{"model": "contrastive image-text model", "dataset": "photos with spoken descriptions (Open Images, Localized Narratives)", "train_examples": 203450, "image_size": 40, "crop_scale_min": 0.7, "horizontal_flip": true, "tokenizer": "word", "vocab_size": 4585, "loss": "softmax", "embed_dim": 256, "encoder_arch": "mlp_mixer", "encoder_norm": "layernorm", "encoder_norm_position": "pre", "encoder_activation": "gelu", "encoder_mlp_ratio": 4, "encoder_parallel_block": false, "encoder_inner_norm": false, "encoder_drop_path": 0.15, "encoder_patch_size": [4, 4], "encoder_conv_stem": false, "encoder_layers": 12, "encoder_width": 128, "text_encoder_causal": false, "text_encoder_width": 192, "text_encoder_layers": 6, "text_encoder_norm": "rmsnorm", "text_encoder_norm_position": "pre", "text_encoder_activation": "silu", "text_encoder_mlp_ratio": 3, "text_encoder_head_dim": 48, "text_encoder_fused_qkv": false, "text_encoder_bias": "all", "text_encoder_qk_norm": false, "text_encoder_parallel_block": false, "text_encoder_inner_norm": false, "text_encoder_moe": "expert_choice", "text_encoder_num_experts": 8, "text_encoder_moe_every": 2, "text_encoder_expert_mlp_ratio": 0.5, "text_encoder_experts_per_token": 2, "text_encoder_shared_expert": true, "text_encoder_positions": "learned", "residual_init": "none", "optimizer": "normuon", "muon_scale": "match_rms_adamw", "learning_rate": 0.007, "momentum": 0.95, "nesterov": true, "orthogonalizer": "newton_schulz_5", "adamw_lr_other_params": 0.0016, "max_grad_norm": 0.5, "l1_shrink": 0.03, "max_steps": 16500, "batch_size": 512, "epochs": 41.5, "lr_schedule": "wsd", "decay_fraction": 0.3, "final_lr_fraction": 0.05, "warmup_steps": 820, "weight_decay": 0.03, "adamw_weight_decay_other_params": 0}
Rows from block 8 of the image encoder, named by matrix and row number. Rows with one number belong to one neuron. Each number is 128 + 24 x the weight over its row's rms, rounded and kept within 0 to 255. All counts start at 0. After the name is the row's rms in percent of the matrix's.
# fc1: MLP up (encoder.blocks.8.mlp.fc1.weight, 512x128), inputs 0-127
# fc2: MLP down (encoder.blocks.8.mlp.fc2.weight, 128x512, transposed), outputs 0-127
fc1.21 078 [127 104 124  45 141 128 120 132 128 165 127 200 134 116 121 137 129 120 144 109 212 154 124 147 131 129 126 129 124 147 127 136 127 127 125 133 131 125 114 123 137 133 131 177 125 125 129 135 138 129 131  71 138 117 107 130 129 152 129 122 106 129  95 155 145 127 176 160 129 111 127 133 122 122 128 122 137 128 109 128 121 124 134 123 206 128 105 129 116 198 146 133 128 115 123 135 102 103  78 139 133 157 130 127 141 128 132 144 140 112  77 147  88 129  85 129 139 127 108 166 138  49 130  90 131 124 128  91]
fc2.21 153 [200 194 114 130 126 221 121 133 128 127 127 139 141 133 117 127 128 126 115 119 128 124 124 115 139 148 132 155 130 142 115 128 133 129 138 126 128 139 129 140 148 127 128 128 126 128  78 114 133 128 145 119 125 129 132 126 126 129 149 128 115 127  89 129 148 128 138 129 129 127 126 128 133 125 128 110 128 124 128 127 131 124  78 253 147 132  76 131 128 122 131 126 128 132 128 147 134 128 123 101 134 129 128 128 144 127 195 111 128 144 123  70 129 120 113 122 138 131 142 128 128 126 128  16 127 118 127 161]
fc1.22 095 [136 137 120 127 128 149  96 111 144 160 142 101 128  99 110  79 130 114 127  86 168 127 128 129 172 132 114 122 124 133 129 114 150 118 221 125 133 130 158 128 126 136 159 128 114 191 124 159 138 113 120 124 130 132 128  38 129 118  98  92 123 138 158 128 118 134  54 143 137 128 134 126 121 130 128 126 113 128 128 133 104 122 114 151 156 108 127 144  89 131 127 127 187 128 138 134 128 164 122 125  67  99 143 121 129 129 129 129 132 128 212 128 142 133 107 128 141 116 138  82 114 121 143 129 127 114 152 129]
fc2.22 166 [128 128 128 145  96 116 120 122 132 128 113 108 132 136 127 128 129 119 128 132 149 126 131 124 127 132 130  41 127 108 105 130 149 129 196 120 104 125 128 123 173 129 126 136  83 137 115 115 128 162 176   2 126 127 129  51 132 137 139 133 134 127 141 126 141 125  71 131 129 157 101 125 100 129 143  98 142 129 131 103 124 127  51 111  72 127 132 127 131 141 138  74 126 119 131 127 130 128 155 133 130 127 124 119 157 134 127  99 123 145 130 114 164 161 127 125 128 139 141 130 142 128 130 127 139 124 128 132]
fc1.23 105 [126 122 129 125 160 135 125 129  49 126 118  56 129 129 107 127 128 127 126 119 125 129  68 134 127 136 135 129 153 130 135 127 135 130 126 117 135 132 116 128 127 208 126 119 193 126 127 154 120 130 119 129 119 131 126 109 127 126 136  50 122  75 132 145 108 133 154 134 130 130  88 139 128 140 143 125 131 128 202 133 138 126 177 130 127  76 127 127 124 113 126 140 133 129 126 129 128 223 128 123 128 163 133 132 134 132 143 129 131 128 138 129 181 130 169 151 134 135 123 100 128 120 128 161  80 129 130 129]
fc2.23 063 [125 126 123 116 129 134 108 112 131  73 126 165 123 116 164 203 184 104 140 123 142 125 114 134  97 126 128 129 129 120 125 101 123 143  52 132 141 139 123 136 129 136 129 129 136 128 137 115 110 110 127 139 126 127 129 121 165 173 124 212  93 138 138 156 172 128  95 152 134 130  56 131 131  90 116 130 120 137 127 142 129 119 133 126 128 128 131 130 138  92 149 130 136 176 128 132  99 129 119 131 123 140 120 115  68 110 134 122 143 132 128 124 133 115 127 128 175 210 130 131 194 144 115 132 129 126 117 134]
fc1.24 098 [121  98 111 131 142 117  84 124  58 151 121 125 133 129 128 140 125 181 218 128 105 168 129 133 125 134 116 125 138 133 140 134 130 128 157 151 128 126 122 127 128 159 127 128  90 144 126 132 139 113 126 128 144 128 130 115 116 160 123 165 133 126 137 127 124 127 135 137 118 141 129 128 127 159 130 163 112 120 129 126 127 137 125 151 221 145 129  30 143 100 121 147 108 129 127 130 109 129 126 129  94 128 118 176 128  72 135 175 126 129 128 145 130 133 125 135 115  91 128 115 124 118 128 129  38 125 127 128]
fc2.24 135 [128 125 143 139 140 129 136 122 132 126 130 153 111  58 125 116 138 129 127 127 127 130 133 129 128 133 126 131 134 123 131 145 131 127 165 127 128 133 128 154 202 128 127 171 134 104 113 126 128  76 130 135 128 127 132  84 110 131 136 174 109 129 128 174 134 121 112 120 130 224 137 101 127 130 129 101 140 130 128 124 128 127 139 166 126 127  82 129 172 170 130 128  89 130 119 130 129 144 127 132 136 127 120 106 140 108 187 126  88 128  50 178 102 156  97  97 127 130 122 126 128 130 200 128 114 128  91  92]
fc1.25 091 [128 115 112 136 130  93 122 136 145 144 129 147 127 165 127 130 128 176  93 140 155 136 128 131 145 123 126 124 150 156 129 102 126 131 139 181 121 128 127 131 127 160 127 136  92 128 138 128 121 140 128 129 128 124 126 161 153 123 127 122  46 123 137 137 126 120 130 121 141 118  98 131 145 129 100 125 120 124 104 134 129 146 128 144 130 153   0 110 128 132 131 128 136 147 114 132 127 127 127 119 130 125 123 164 132  58  97 123 132 128 129  91 130 120 125 122 139 123 128 118 128 156 135 116  89  89 145  62]
fc2.25 106 [122  95 128 128 131 143 148 139  27 128 128 222 168 118 128 128 125 128 126 106 125  92 139 129 129 133 130 146 124 128 118 234 150 125 156 129 130  40 128 141 120 106 128 123 170 129 160 145 129 125 115 106 119 131 165 129 126 125 131 166  98 142 135 128 115 128 129 124 129 145 127 117 129 139 130 126 128 140 127  81 138 130 128 135 144 102 136  67 169 128 127 105  90 128 114 127 140 127 116 129 130 107 131 105 116  87 128 116 149 142 131 113 117 140 118 130 126 131 153 109 129  75 129 119 126 128 128 131]
fc1.26 085 [ 84 128 137 151 151 125 121 123 143 141 115 121 186 128 117 104 128 169 135 128  23 138 126 137  72 109  98 128  97 136 132 140 192 130 132 132 105 139 127 119 137 128 129 131  93 141 126 130 128 129 133 128 129  79 141 129 143 148 124 116 130 117 133 127 134 118 128 142 109 124  46 186 114  82 151 120 155 129 135 129 172 128 123 125 122 133  86  98 128 128 127 125 109 121 129 115 118 126 122 134 152 133 128 128 120 128 154 131 163 130 127 181 120  90  83 137 129 132 128 123 130 150 131 167 128 204 159 124]
fc2.26 041 [137 128 146 122 129 133 147 121 133 129 185 126 191  98 121 123  81  93 121  98 131 131 129 149   0 137 128 170 192 128 128 124 125 129 167 145 130 126 112 126 128 129 135 131 106 129 123 132 121  84 132 141 146 100 124 127 184 120 128 127 160 135 133 115 110 128 128 123 127 125 146 133 130 124 117 128 143 128 135 135  54 126 124 131 103 128 130 138 112 122  84  73 119 124 137  91 131 106 132 129 130 133 161 136 116 135 114 104 131 129 163 102 150 130 147 113 112 120 125 131 124 140 162 128 171 124 132 130]
fc1.27 081 [136 141 170 120 123 128 126 135 129 123 123 131 127 142  93 126 127 125 106  98  36 128 176 128 187 125 186 127 165 122 194  79 131 124 127 132  95 128 116 128 128 119 128 121 132 134 177 125 127 128 121 125 114 131 160  75 143 138 183 126 112 130 127 105 134 117 127 137 159 122 110 130 116 127 136 129 135 107 116  91 130 182 133 133 122 129 123 126 197 117 155 131 131  94 129 126 141 131 135 126 129 145 114 113 110 129 127 112 139 163 128 165 125 128 128 180 134 128  75 119  92 130 110 137 127 131 178  75]
fc2.27 039 [127 132 129 128 124 104 128 134 125 163 117 138 150 129 117 128 125 126 126 126 136 168  98 138 131 142 128  60 170 113 126 144 129 126 133 121 127 113 128 127 133 157 239 125 128 128 125 124 126 129 130 122 128 140 129 127 131 119 106  85 106 127  62 127 128 143 113 130 123 128 128 127 142 127 106 187 136 132 128 158 137 143 126 140 183 164 107 139 118  13 163 126 108 125 115 127 130 123 126  99 125 106 145 185 123 138 128 131 128 126 124 124 130 131 130 126 174  90 132 128 117 166 150 127  94 121 175 123]
fc1.28 108 [124  92 101 123 128 129 127 128 134 129 124 132 127 109 126 236 132 137 170  40 123 126 131 149 124 128 135 131 130 133 135 125 137 134 128 121 136 123 115 142 132 130 119 128 128 135 171 156 121 128 135 127 126 122 143 147 125 128 120 115 127 127 128 123 130 135 125 127 126 114  99 116 128 143  35 137 129 132 130 157 137 133  22  84 126 116 127 136 173  90 123 129 126 128 126 131 109 128 109 125 176 128 137 113 127 132 128 126 146 129 184 117 125 128 148 131 125 129 128 153 129 130 114 131 132 128 222 128]
fc2.28 085 [125 144 102 128 130 129 128 139  73 125 131 116 132 144 132 123 145 129 149 134 132 102 136 145 129 225 123 149 130  72 127 128 130 202  83 123 105 123 131  58 122  19 128 127 132 116 109 137 126 126 161 133 127 126 134 125 130 162 133 122 149 124 126 135 128 129 166 128 124 125 109 158 137 124 128  75 120 125 127 126 163 117 132 117 173  84 128 125 178 145 110 138 118 134 132  83 118 132 154 130  95 118  84 102 113 143 128 122 127 128 109 146 127  78 124 130 128 116 127 146 131 155 128 125 130 129 124 127]
fc1.29 088 [141 128 129 138 165 128 136 127 128 148 134 129 145  95 152 127 123 128 146 129 126 125 127  22 132 138 127 129  98 119 128  57 129 126 139 132 131 140 135 124 127 183 128 114 125 134 128 147  62  87  93 128 128 128 133 132 132 128 130 112 129  84 136 125 134  37 103 201 152 128 116 102 135 110 120 126 147 129 115 127 129 130 140 128  94 122 128 156 160 167 165 133 134 143 120 129 127 134 101 126  87 126 130 130 128 170  84 128 137 132 127 124 125 114 144 127 137 127  98 119 127 153 129 207 137 141 136 147]
fc2.29 055 [126 128 127  74 134  84 191 189 122 154 120 128 141  69 125 144 135 116 113 127 132 122 122 129 134 129 145 134 127 130 130 114 128 135 128 126 157 125 133 124 129 105 129 129  30 127 108 119 129 128  61 118 186 123 112 121 133  92 123 150 187 115 168 169 100 128 119 135 132 169 127 131 125 147 145 136 128 142 126 124 119 141 165 124 129 130 130  51 104 138 128 127 135 135 129 135 149 126 138 131 126  80  97  94 143 139 116 113 123 135 122  69  96  93 114 128 128 139 119 151  83 127 150 128 128 129 129 133]
fc1.30 117 [127 126 129 117 113 126 172 130 130 125 116 133 151 139 133 123 147 128 192 131 126 118  76 115 126 125 124 127 195 206 122 116 114 131 128 127 127  43 113 128 129 132 150 127 129 110 127 135 126 133 127 129 127 172 144  79  84 136 120 152 211 140 134 135 104 122 120 133 156 120 124 128 139 120  95 134 129 143 128 127 139 233 103 132 141 126 126 115 114 109 139 124 129 130 132 111 133 173 105 128 100 121 116 128 130 127 132 117 137 175 115 149 119 133 118 125 163 126 122 143 122 137 159 123 129 117 128  67]
fc2.30 098 [128 132 127 149 130 126 128 112 138 124 118  88 108  80  45 101 130 138 130 146 127  88 129  96 121 134 145 126 122 128 125 136 112 123 132 128 128 129 136 127 149 132 109 127 123 177 135 164 119 115 128 129 130 123 120 133 158 136 137 134  61 195  54 128 158 105 133 125 155 128 155 125 127 153 223 140  47 171 128 128 116 130 132 204 128 136 129 129 121 129 128 128 130 128 135 105 126 108 125 117 130 131 116 128  90 125 124 141 116 128 119 176 126 108 128 127 160 131 135 131 138 135 128 125  86 128 110 132]
fc1.31 106 [124 127  89 130 152 118  94 128 136 127 116 125 130 146 124 140 126 126 132 133 140 127  48  88 130 128 124 114 128 124   0 126 121 128 127 121  25 132 129 129 126 120 137 129 112 127 128 130  91 125 135  95 117 126 129 133 108  97 133 132 128 137 126 128 128 127 131 134 136 133 123 128 147 134  84 128 143 127 112 125 129 124 142 158 152 120 133 129 133 138 127 129 134 126 128  90 130 151 133 128 128 127 131 122 131 141 133 127 123 126 105 133 117 112 145 126 147 132 161 121  99 129 131 126 129 125 121 131]
fc2.31 069 [134 121 127 118 103 124 128 136 128 127 145 122 138 137 127 127 158 127 127 103 140 116 126 135 148 136 124 108 134 125 173  72 131  86 116  57  94 106 215 135 140 121 130 118 123 128 127  84  99 155 151 133 173 163 128 116 136 146 128 127 149 132 119 132 130 132 138 117 133   0 149  99 137 119  90 128 138 121 132 125 148 118 126 126 130 141 130 131 117 115  73 126 125 147 125 129 129 100  93 132 129 130 135  89 107 127 134 128 149 129 129  52 129  90 120 142 133 130 129 130 129 139 127 135 150 123 126 126]
fc1.32 100 [171 127 128 134 130 153 131 126 115 104 132 126 127 129 128 128 128 123 129 124 129 128 129 103  95 135 119 125 138 130 127 147 140 121 128 120 127 130 125 116 183 163 197 143 166 144 151 112  93 133 133 129 124 125 153 102 130 108 127 133 149 135 128 121 131 175 120 113 129 119  55 128 156 131 101 130  89 121 115 122 133 128 156 153 128 181 139 134 164 107 113 127 132 192 139 130 132 127 124 120 118 137 119 148 181  99  80 174  87 101 121 128 148 122 130 125 140 127  55  19 125 140 125 132 130 128 163 129]
fc2.32 166 [128 125 116 115 128  94 125 142 128 133 128  96 121 127 215 128 134 123 129 135 127 129 129 137 169 128 122 129 125 122 125 125 122 130 110 133 129 128 125 124 255 146 126 129 236 101 205 130 128 130 136 121 139 129 115 132 131 127 124 126 128 129 130 100 129 125 133 128 130 139 130 111 124 129 128 128 112 121 155 126 124 132 142 119 116  91 131 126 117 135 129 128 127 126 128 128 218 124  73 128 131 126 154 197 156 132 128 119 127 129 127 163 129 161 124 133 127 129 129 128 114 129 162 114 124 129 125 129]
fc1.33 102 [128 121  83 131 129 166 151 129 133 152  74 136 132 129 169 128 138 128 145 129 136 128 116 241 168 148 129 126 126 110 131 128 124 129 127 139 115 136 130 118 129 125 162 142 127 122 144 120 117 128 135 123 128 126 130 128 153  95 127 125  63 115 124 130 132 127 132 126 152 129 127  98  65 137 165  91 127 135 151 201 122 131 128 134 128 134 124 127 127 123 118 128 144 119 119 125 118 128 128 128 131 133 127  68 134 128 122  95 128  76 138 129 127 106  94 161 128 129 125  37 126 197 123 141 136 134 126 167]
fc2.33 054 [130 102 122 119 127 131 138 255 128 169 124 130 126 128 113 131 139 129 148 139 122 128 128 120 118 127 130 129 126 186 140 132 117  70 134  99 130 119 135 129 126 127 119 116 130 128 101 139  69 128 120 132 128 125 132 111 120 135 108 129 125 131 119  84 146 122 147 125 152 136 139 126 127 127 100 140 132 132 128 129 167 157 113 209 102 145 128 133 128 134 127 128  90 127 126 111 103 127 147 128 129 150 134 128 109 128 128 147 124 124 124 171 125 121 161 115 144 100 158 129 128 124 129 106 110 121 129 130]
fc1.34 108 [ 28 143 103 130 115 114 148 116 125  76 107 113 128 139 130 128 140 135 131 126 125 130 129 134 126 160 189 130 126 124 128  87 135  64 129 127  11 130 130 121 138 146 132 124 144 122 131 143 118 100 113 128 139  89 125 119 151 111 165 128 140 121 127 124 133 127 128 142 133 173 130 123 126 161 133 126 129 121 125 110 135 135 126 116 122 127 129 120 141 137 101 132 123 108 151 129 103 134 128 134 135 127 127 122 106 180 126 127 131 132 127 129 136 102 151 136 154 125 130  17 131  95 172 121 129 130 130 126]
fc2.34 064 [146 138 125 126 134 106 133 129 136  76 128 133 120 127 107 147 122 176 185 129 133 114 177 154 145 137 128 122  98 128 132 126 129 127 143 130 127 117 129 166 131  69 124  91  91 163 130 130 113 141 122 127 147 127 158 104 156 131 183  51 126 106 105 127 140 130 125 122 141 129 124 125 139 128 127 131 128 135 117 127  92 144 128 103  88 160  96 131 125 149 137 128 133 115 121 128  87 179 151 121 124 156 127 109 129 130  70 137 128 146 104 130 135 121 124 128 125 126 115 127 124 127  39 117 144  26 125 128]
fc1.35 112 [145 129 136 120 138 123 128 110 119 132 123 133 130 130 138 120 125 130 125 128 114 133 143 127 126 127 128 127 127 121 124 113 126 128 134 126 115 112 131 127  80 139 129 134 129 115 102 127 142 148 129 145 120 129 130 129 113 128 132 123 109 151 125 128 136 128  34 127 141 163 109 126 130 131 136 161 125 121 126 128 126 128 128 125 130 129 109 152  87 129 132 127 134 130 228 131 128 132 128 120 126 134 101 146 139 121 212 114 127 149 123 120 128 131 145 127 121 126 127  77 128 131 139   0 137 128 126 132]
fc2.35 071 [122 129 107 130 128 122 132 171 124 129 123  96 126 173 124 129 129 136 127 129 130 163 125 126  93 125 133 137 123 168 145 132 133 138  62  66 185 130 144 128 119 104 141 132 124 128 196 111 120 112 125  95 134 118 128 127 214 104 121 128  83 134 128 130 141 128 140 179  59  75 108 129 127 129 127 127 126 106 127 128 141  88 120 121 104 129  82 130 126 128 125 129 145 136 156 128 128 134 127 115 130 125 163 153 140 110 125  97 136 121 165 130 132 231 147 127 126 130 127 120 144 128 120 128 126 150 142 119]
fc1.36 089 [135 148 141 152 129 128 124 104 119 156 137 125 128 117  80 126 130 143 140 130 170 128 118 129 121 155 137 169 128 125 128 147 118 133 128 130 132 116 134 133 217 126 124 125 125 162 190 138 127 155 130 128  11 124 129 129 128 132 133 124  81  85 106 128 152 133 128 128 126 104 124 129 135 126 157  91 130  98 127 130 103 163 145 124 135 128 165 111 132 142  61 131 112 118  52 128 127 137 110 128 169 118 126 127  87 128 114 128 133 125 121 138 128 124 128 128 128 128  90 143 129 167 121 126  92 184 123 131]
fc2.36 083 [130 207 118 122 130 124 134 131  68 155 121 147 128 118 128 128 139 123 136 126 118 116 126 142 133 128 124 123 119 172 124 114 127 128 147 129 130 126 160 205 123 124 128 129 160 130 148 135 123 118  91 111 133 119 127 133 151 114 176 127 146 135 141 139 128  87 128 128 137 125 125 126   0 115 139 152 107 124 137 108 104 138 117 184 128 125 124 120 117 126 129 129 131 107 127 110 130  75 140 114 128 129 130 127 123 119 128 173 129 133 131 214  79 128 131 128 126 131 132 124 129 110 124 129 129 108 132 130]
fc1.37 096 [127 130 113  68 128 131 129 130 128 127 133 128 143 132 155 158 126 136 130 123 131 123 125 119 128 123  95 125 121 135 180 134 120 128  78  85 142 128 129 200 111 181 128 128 146 135 176 130 136 120 106 122 102 142 133 135 128 101 125 131 104 127 117  85 121 137  86 171  97 139 134 125 132 125 126 133 127 130 143 120 126 140 115 125 136 110 164 124 146 111 205 147 111 115 172 130 140  53 126  43  70 120 131 151 137 130 134 143 132 118 139 129 111 150 137 157 173 130 137 119 166  81 125 138 128 159 152 130]
fc2.37 075 [145 127 164 124 141  93 129 119 129  91 130 134 104 130 125 139 128 128 129  71 126 186 128 135 125 116 133 128 169 112 147 128 128 164 112 130 214 127 127 125 162 126 135 123 111 129 128 131 171  84  97 129 130 118 130 147 113 123 129 135 131 125 134  32 124 103 131 153  61 126 141 116 140 128 140 132 129 126 130 126 131 137 132 127  28 129 107 127 162 137 125 141 132 129 156 127 157 132 120 120 117 123 128 126 127 123 130 123 130  85 128 121 128 127  94  28 113 133 124 128 123 133 107 129 130 126 127 131]
fc1.38 117 [136  70 102 136 121 170 131 121 131  89 117 127 144 133 160 182 131 131 126 133 126 130 128 136 122 117 128  90 126 143 133   0 131 140 132 129 124 136 127  84 112 128 128 134 130 130 109 130 105 162 131 121 131 138 129 117 134 145 123 130 134 139 127 102 134 153 127  73 170  68 168 137 169 122 133 113 127 135 126 132 123 128 145 154  58 128 127 127 129 137 127 100 131 129  80 130 178 126 132 127 142 129 129 140 135 114 124 185 132 116 129 136 126 120 126 131 163 109 102 124 131 137 125 128 126 172 124 128]
fc2.38 080 [126 112 132 147 119 133 129 128 129 125 142  81 127 125 127  13 132 130 146 131 127 128 127 148 124 131 107 125 131 177 149 130  54 127 132 126 126 133 117  78 125 126 112 132 178 168 135  77 127 128 130 162 129 128 130 129 174 129 123 101 131 140  98 123 169 129 132  56  85 200 127 184 112 128 143 122 127 118 122 138 120 128 131 130 109 125 122 116 127 129 127 128 128 123 128 124 165 170 130 126 160 108  77 144 128 131 128 145 146 135 113 177 126 108 126 184 119 126 127 128 127 136 128 127 127 124 131 141]
fc1.39 115 [131 126 129 130 147 148 119 122 139 130 122 127 137 148 123  82 129 127 140 123 135 175 143  83 127 141 128 128 171 125 123 128 121 106 128 151 129 190   0 124 123 107 127 145 184 130 139 130 123 125 103 128 118 151  50 113 128 129 156 130 122 128  96 128 123 188 122 116 128 135 133 166 128 123 149 124 143 127 130 124 125 127 209 130 131 136 130 129 138 104 158 126 113 104 130 131 117 208 142 128  78 133 128 128 128 127 122 128 129 126 125 127 125 127 129 117 127 152 154 128 131 128 133 118 130 129 127 163]
fc2.39 074 [135 121 113  83 141 138 164 117 149 125 104 165  90 130 181 127 172 119 122 125 128 146 166 139 146 106 124 137 127 103 140 118 130 136 127 167 140 116 223 134  29 132  97  84 108 121 154 139  96 143 126 110 128 107 131 121 129 118 127 133 131 128 102 113 143 127 122 101 130 101 119 132 123 138 130 129 129 130 111 138 114 126 121 121 122  97 109 143 119 141 158 102 125 120 133 133 142 145 124  91 142 128 119 127 128 130  92 127 127  97 154 143 131 213 127 112 116 188 119 184 180 126 132 151 129 125 131 126]
fc1.40 092 [128 132 127 114  83 129  80 177 147 163 126 116 178 128 127 125 107 129 157 149  64 128 128 128 128  23  91  87 123 188 152 127 130 137 143 118 124 128 134 129  99 130 128 127 133 139 128 120 129 119 111 126 131 125 117 121 124 130 126 135 139 131 141 129 132 118 133 106 102 135 122 123  35 158 135 126 104 129 102 132 129  92 126 182 104 146 174 130 113 129 139 102 130 176 127 148 130 142 126 129 131 144 133 128 130 116 130 122 129 128 169 126 127 116 125 181 125 128 123  51 128 155 127 112 124 142 136 128]
fc2.40 140 [153 122 127 120 129 130 144 255 111 129 113 161 102 125 132 131 127 137 142 170 156 126 125 149 127 127 118 133 131  98 129 124 126 123 135 127 129 129 128 117 133 131 139 118 145 126  99 125 145 146 127 129 130 130 139 128 126 112 127 122 157 149 124 131 118 107 130 127 128 132 127 127  68 135 125 120 131 121 180 115 137 127 136 238 128 125 120 124 115 121 129 122 125 126 134 131  82 147 159 130 127 129 144 122 130 107 131 147 138 126 100 132  53 122 125  86 127 152 152  75 128 128 132 127 139 126 128 122]
fc1.41 098 [125 128  96 140 127 124 128 128 128 132 145 124 138  86 134 121 126 128 117 127 117  48  69 128 128 127 132  60 147 115 113 127 129 156 136 121 100 129 131 111 108 139 134 128 132 128 130 128 142 114 132 115 135 128 161 128 126 130 131 110 131 128 130 127 112 129 128 119 128 136 128 121 127 129 240 124 131 127 127 129 131 137 133 149 128 144 134 123  87 149 128 128 150 136 129 122 122 130 111 124 203 150 122 125 160 128  38 180 124  95 125 145 122 142 104 127 126 127 139  85 126 134 165 127 210 129 120 182]
fc2.41 043 [123 129 125 125 121 143 130 128 131 128 189 121 124 138 122 114 139 133 132 140 125 107 112 113  67 126 106 143 152 132 126   7 122 103 130 126 127 130 155 121 128 164 126 134  93 129  47 133 128 128 119 131 126 123 130 143 125 130 123 128 122 133 128 110 126 127 128 130 128 127 128 184 202 128 121 114 128 119 130 134 221 133 123 134 125 134 128 142 103 126 128 144 141 140 118 126 135 132 122 130 121 140 124 131 128 129 125 124  89 199 140 225 135 121 121 130 125 131 134 123 123 126 128 126 154 128 134 114]
fc1.42 110 [126 154 134 132 128 129 155 142 125 105 104 132 164 128 123  62 124 141 130 128 128 128 125 128 125 128 128 134 128 131 174  42  83 117  99 137 127  95 138 129 123 127 127 165 150 127 136 121 135 124  29 131 144 122  97 156 131 225 136 124 128 127 134 121 129 134 149 139 118  88 123 146 127 127 127 128 129 120 130 127 126 118 106 137 145 126 136 139 131  75 125 104 196 128 130 125 112 150 127 132 159  50  45 114 139 132 134 125 129 128 119 128 124 129 128 128 123 126 127 130 128 126 128 126 103 126 130 136]
fc2.42 074 [157 127 103 129 133 128 125  89 132 132 134 138 130 138 132 124 143 132   0 175 121 139 128 130 116  83  90 131 139 130  94 124 132 135 129 158 125 131 128 137 142 125 102 133 131 133 139 154 128 130 137 128 196 170 130 126 125 122 104 116 101 146 136 129 138 120 134  87 126 129 158 126 127 112 121 112 134 127 125 129 131 100 125 113 129 125 116 115 135 114 135 134 147 127 116 124 113 123 127 239  44 135 126 126 124 160 119 116 123 131 134 128 127 140 128 118 125  70 134 141 138 128 129  94 126 127 130 129]
fc1.43 099 [128 136 124  88  86 127 122 129 183 126 144 127 138 129 121  87 126 150 135 146 129 129 128 154 118 145 128 131 127 100 122 134 126 129 115 128 132 132 116 131 125 160 133 118 128 103 126 131 120 126 126 126 129 151 132 131 164 154 129 138 129 124 130 171 130 123 226 129 146 129 134 120 120 128 127 127 128 139 112  90 124 127 133   0 129 127 127 144 127  90 128 126 134 175 127 140 128 128 118 120 127 131 134 103 122 128 128 129 156 123 136 121 128 170 127 128 140 116 145 119 125 135 126 129 107 127  25 145]
fc2.43 088 [133  92 130 129 123 139 152 100 125 140 161 120 112 137 151 126 129  78 108 126 156 131 130 127 137 119 118  99 116 123 125 132 201 128 126  85 130 126 135 128 130 117 146 119 124 111 128 147 128 129 195 143 143 142 135 131  66 140  82 127 127 118 139 128 160 107  65 110 107 111 149 128 131  87 136 124 131 129 129 121 146 126 129 122 111 186 129  91 131 138 114 125 125 126 125 111 140 156 135 153  96 107 110 139 124 175 128 169  46 122 134 115 143 119 123 125 128 130 121 148 156  94 126 126 130 128 237 137]
fc1.44 102 [129 131 138  77 127 117 132 126 129  81 143 140 159  69 128 129 126 148 122  40 127 122 119 126 129 128 115 131 128 129 127 129 121 117 128 157 133 129 120 112 130 130 130 122 126 102 127 140 132 128 125 130 128 140 127 128 126 135 132 204 111 148 130 128 147 123 124 106 211 128 125 124 167 128 131 131 127 132 128 136 124 129 128 128 166 127 154 130 212 119 126 119 128 107 128 127 255 126 125 145 114 101 123 140 128 128 129 127 112 126 126 135 123 190 130 146 126 113 132 157 127 125  83  99 136 122 117 128]
fc2.44 066 [131 128 124 117 122 130 138 142  90  98 126 127  96 129 141 127   0 131 106 131 137 123 135 132 131 112 130 123 204 129  97 129 122 100 125 129 148 153 132 130 146 106 134 127 128 128 127 161 119 110 100 132 133 114 123 128 140  76 121 129 119  89 128 127 117 115 126 135 115 132 147 128 103 131 133 143 140 161 202 130 143  75 143 148 130 131 127 127 144  93 131 203 145 121 115 125 124 124 152 124 137 135  83 135 160  46 122 128 124 128 129 130 123 121 172 135 128 128 130 128 129 107 130 127 130 127 126 128]
fc1.45 099 [126 133 135 117 130 133 134 132 133  92 156 129  69  90 129 219 129 122 127 125 128 139 128 135 128 128 133 141 138 127 127 125 131 148 131 127 129 126 122 123 138 124  58 127 131 110 121 117 128 135  85 127 120 129 117 121 106 193 127 140 119 127 125 125 128 128 125 131  75 125 110 118 230 128 134 128 127 134 128 146 145 118 162 121 128 128 145 160 128 112 133 122 130 130 129 126  92 128 132 130 124 126  47 122 127 168 116 136 154 128 135 130 126 146 127 102 116 137 137 116 132 130 186 150 214 103  80  96]
fc2.45 143 [127 127 146 125  86 130 109 124 128 106 255 128 133 126 137 139  92 116 182 127 143 109 129  92 127 123 132 132 130 139 158 134 144 139  83 130 122 112 129 127 126 124 123 178 127 138 129 126 128  89 130 129 122 128 153 114 127 118 127 143  70 182 128 129 125  63 128 128 110 124 107 132 121 128 126 127 145 125 129 128  79 139 140 124 124 134 153 132 103  90 145 125  71 131 146 138 118 117 133 135 145 107 126 125 140 131 115 131 128 194 150 128 143 100 111 130 117 135 140  73 126  89 126  96 172 117 132 152]
fc1.46 109 [136 105 133 135 117 128 136 128 138 126 123 129 112 130 134 121 120 127 129 128 121  88 129 128 128 148 110 151 122 123 128 128 175 162 133 122  92 128 132 110 119 145 133 130 105 116 138 126 146 145 121 134 192 111 128 128 126 117 131 107 127 163  71 134 125 141 122 126 136 128 120 124 135 119 133 128   0 131 120 134 127 126 135 193  34 128 178 162 122 167 127 123 136 145 104 136 141 161 128 135 136 130  82 147 127 143 165 128 128 125 125 137 131 127 129 197 114 129 126 125 149 131 137 128 141 131 128  94]
fc2.46 106 [117 126 144 125 152  92  75 124 154 124 131 142 127 137 130 122 101 118 122 126 157 159 149 134 127 123 125  79 162 129 129 136 129 178 129 162 126 130 128 128 130 124 104 121 138 138 183 127 129 155  74 133 129 109 127 103 128 131 123 111 122 111 108 126 123 101 117 127  87 115 130 154 128 129  97 129 137 129 157 128 220 133 127 118 136 132 116  93 132 130 140  95 143 123 164 171 138 154 182 183 128 133 116 197 127  69 120 126  54 123  58 125 131 164 122 150 142 133 131 129 128 125 129 126 131 119 128 137]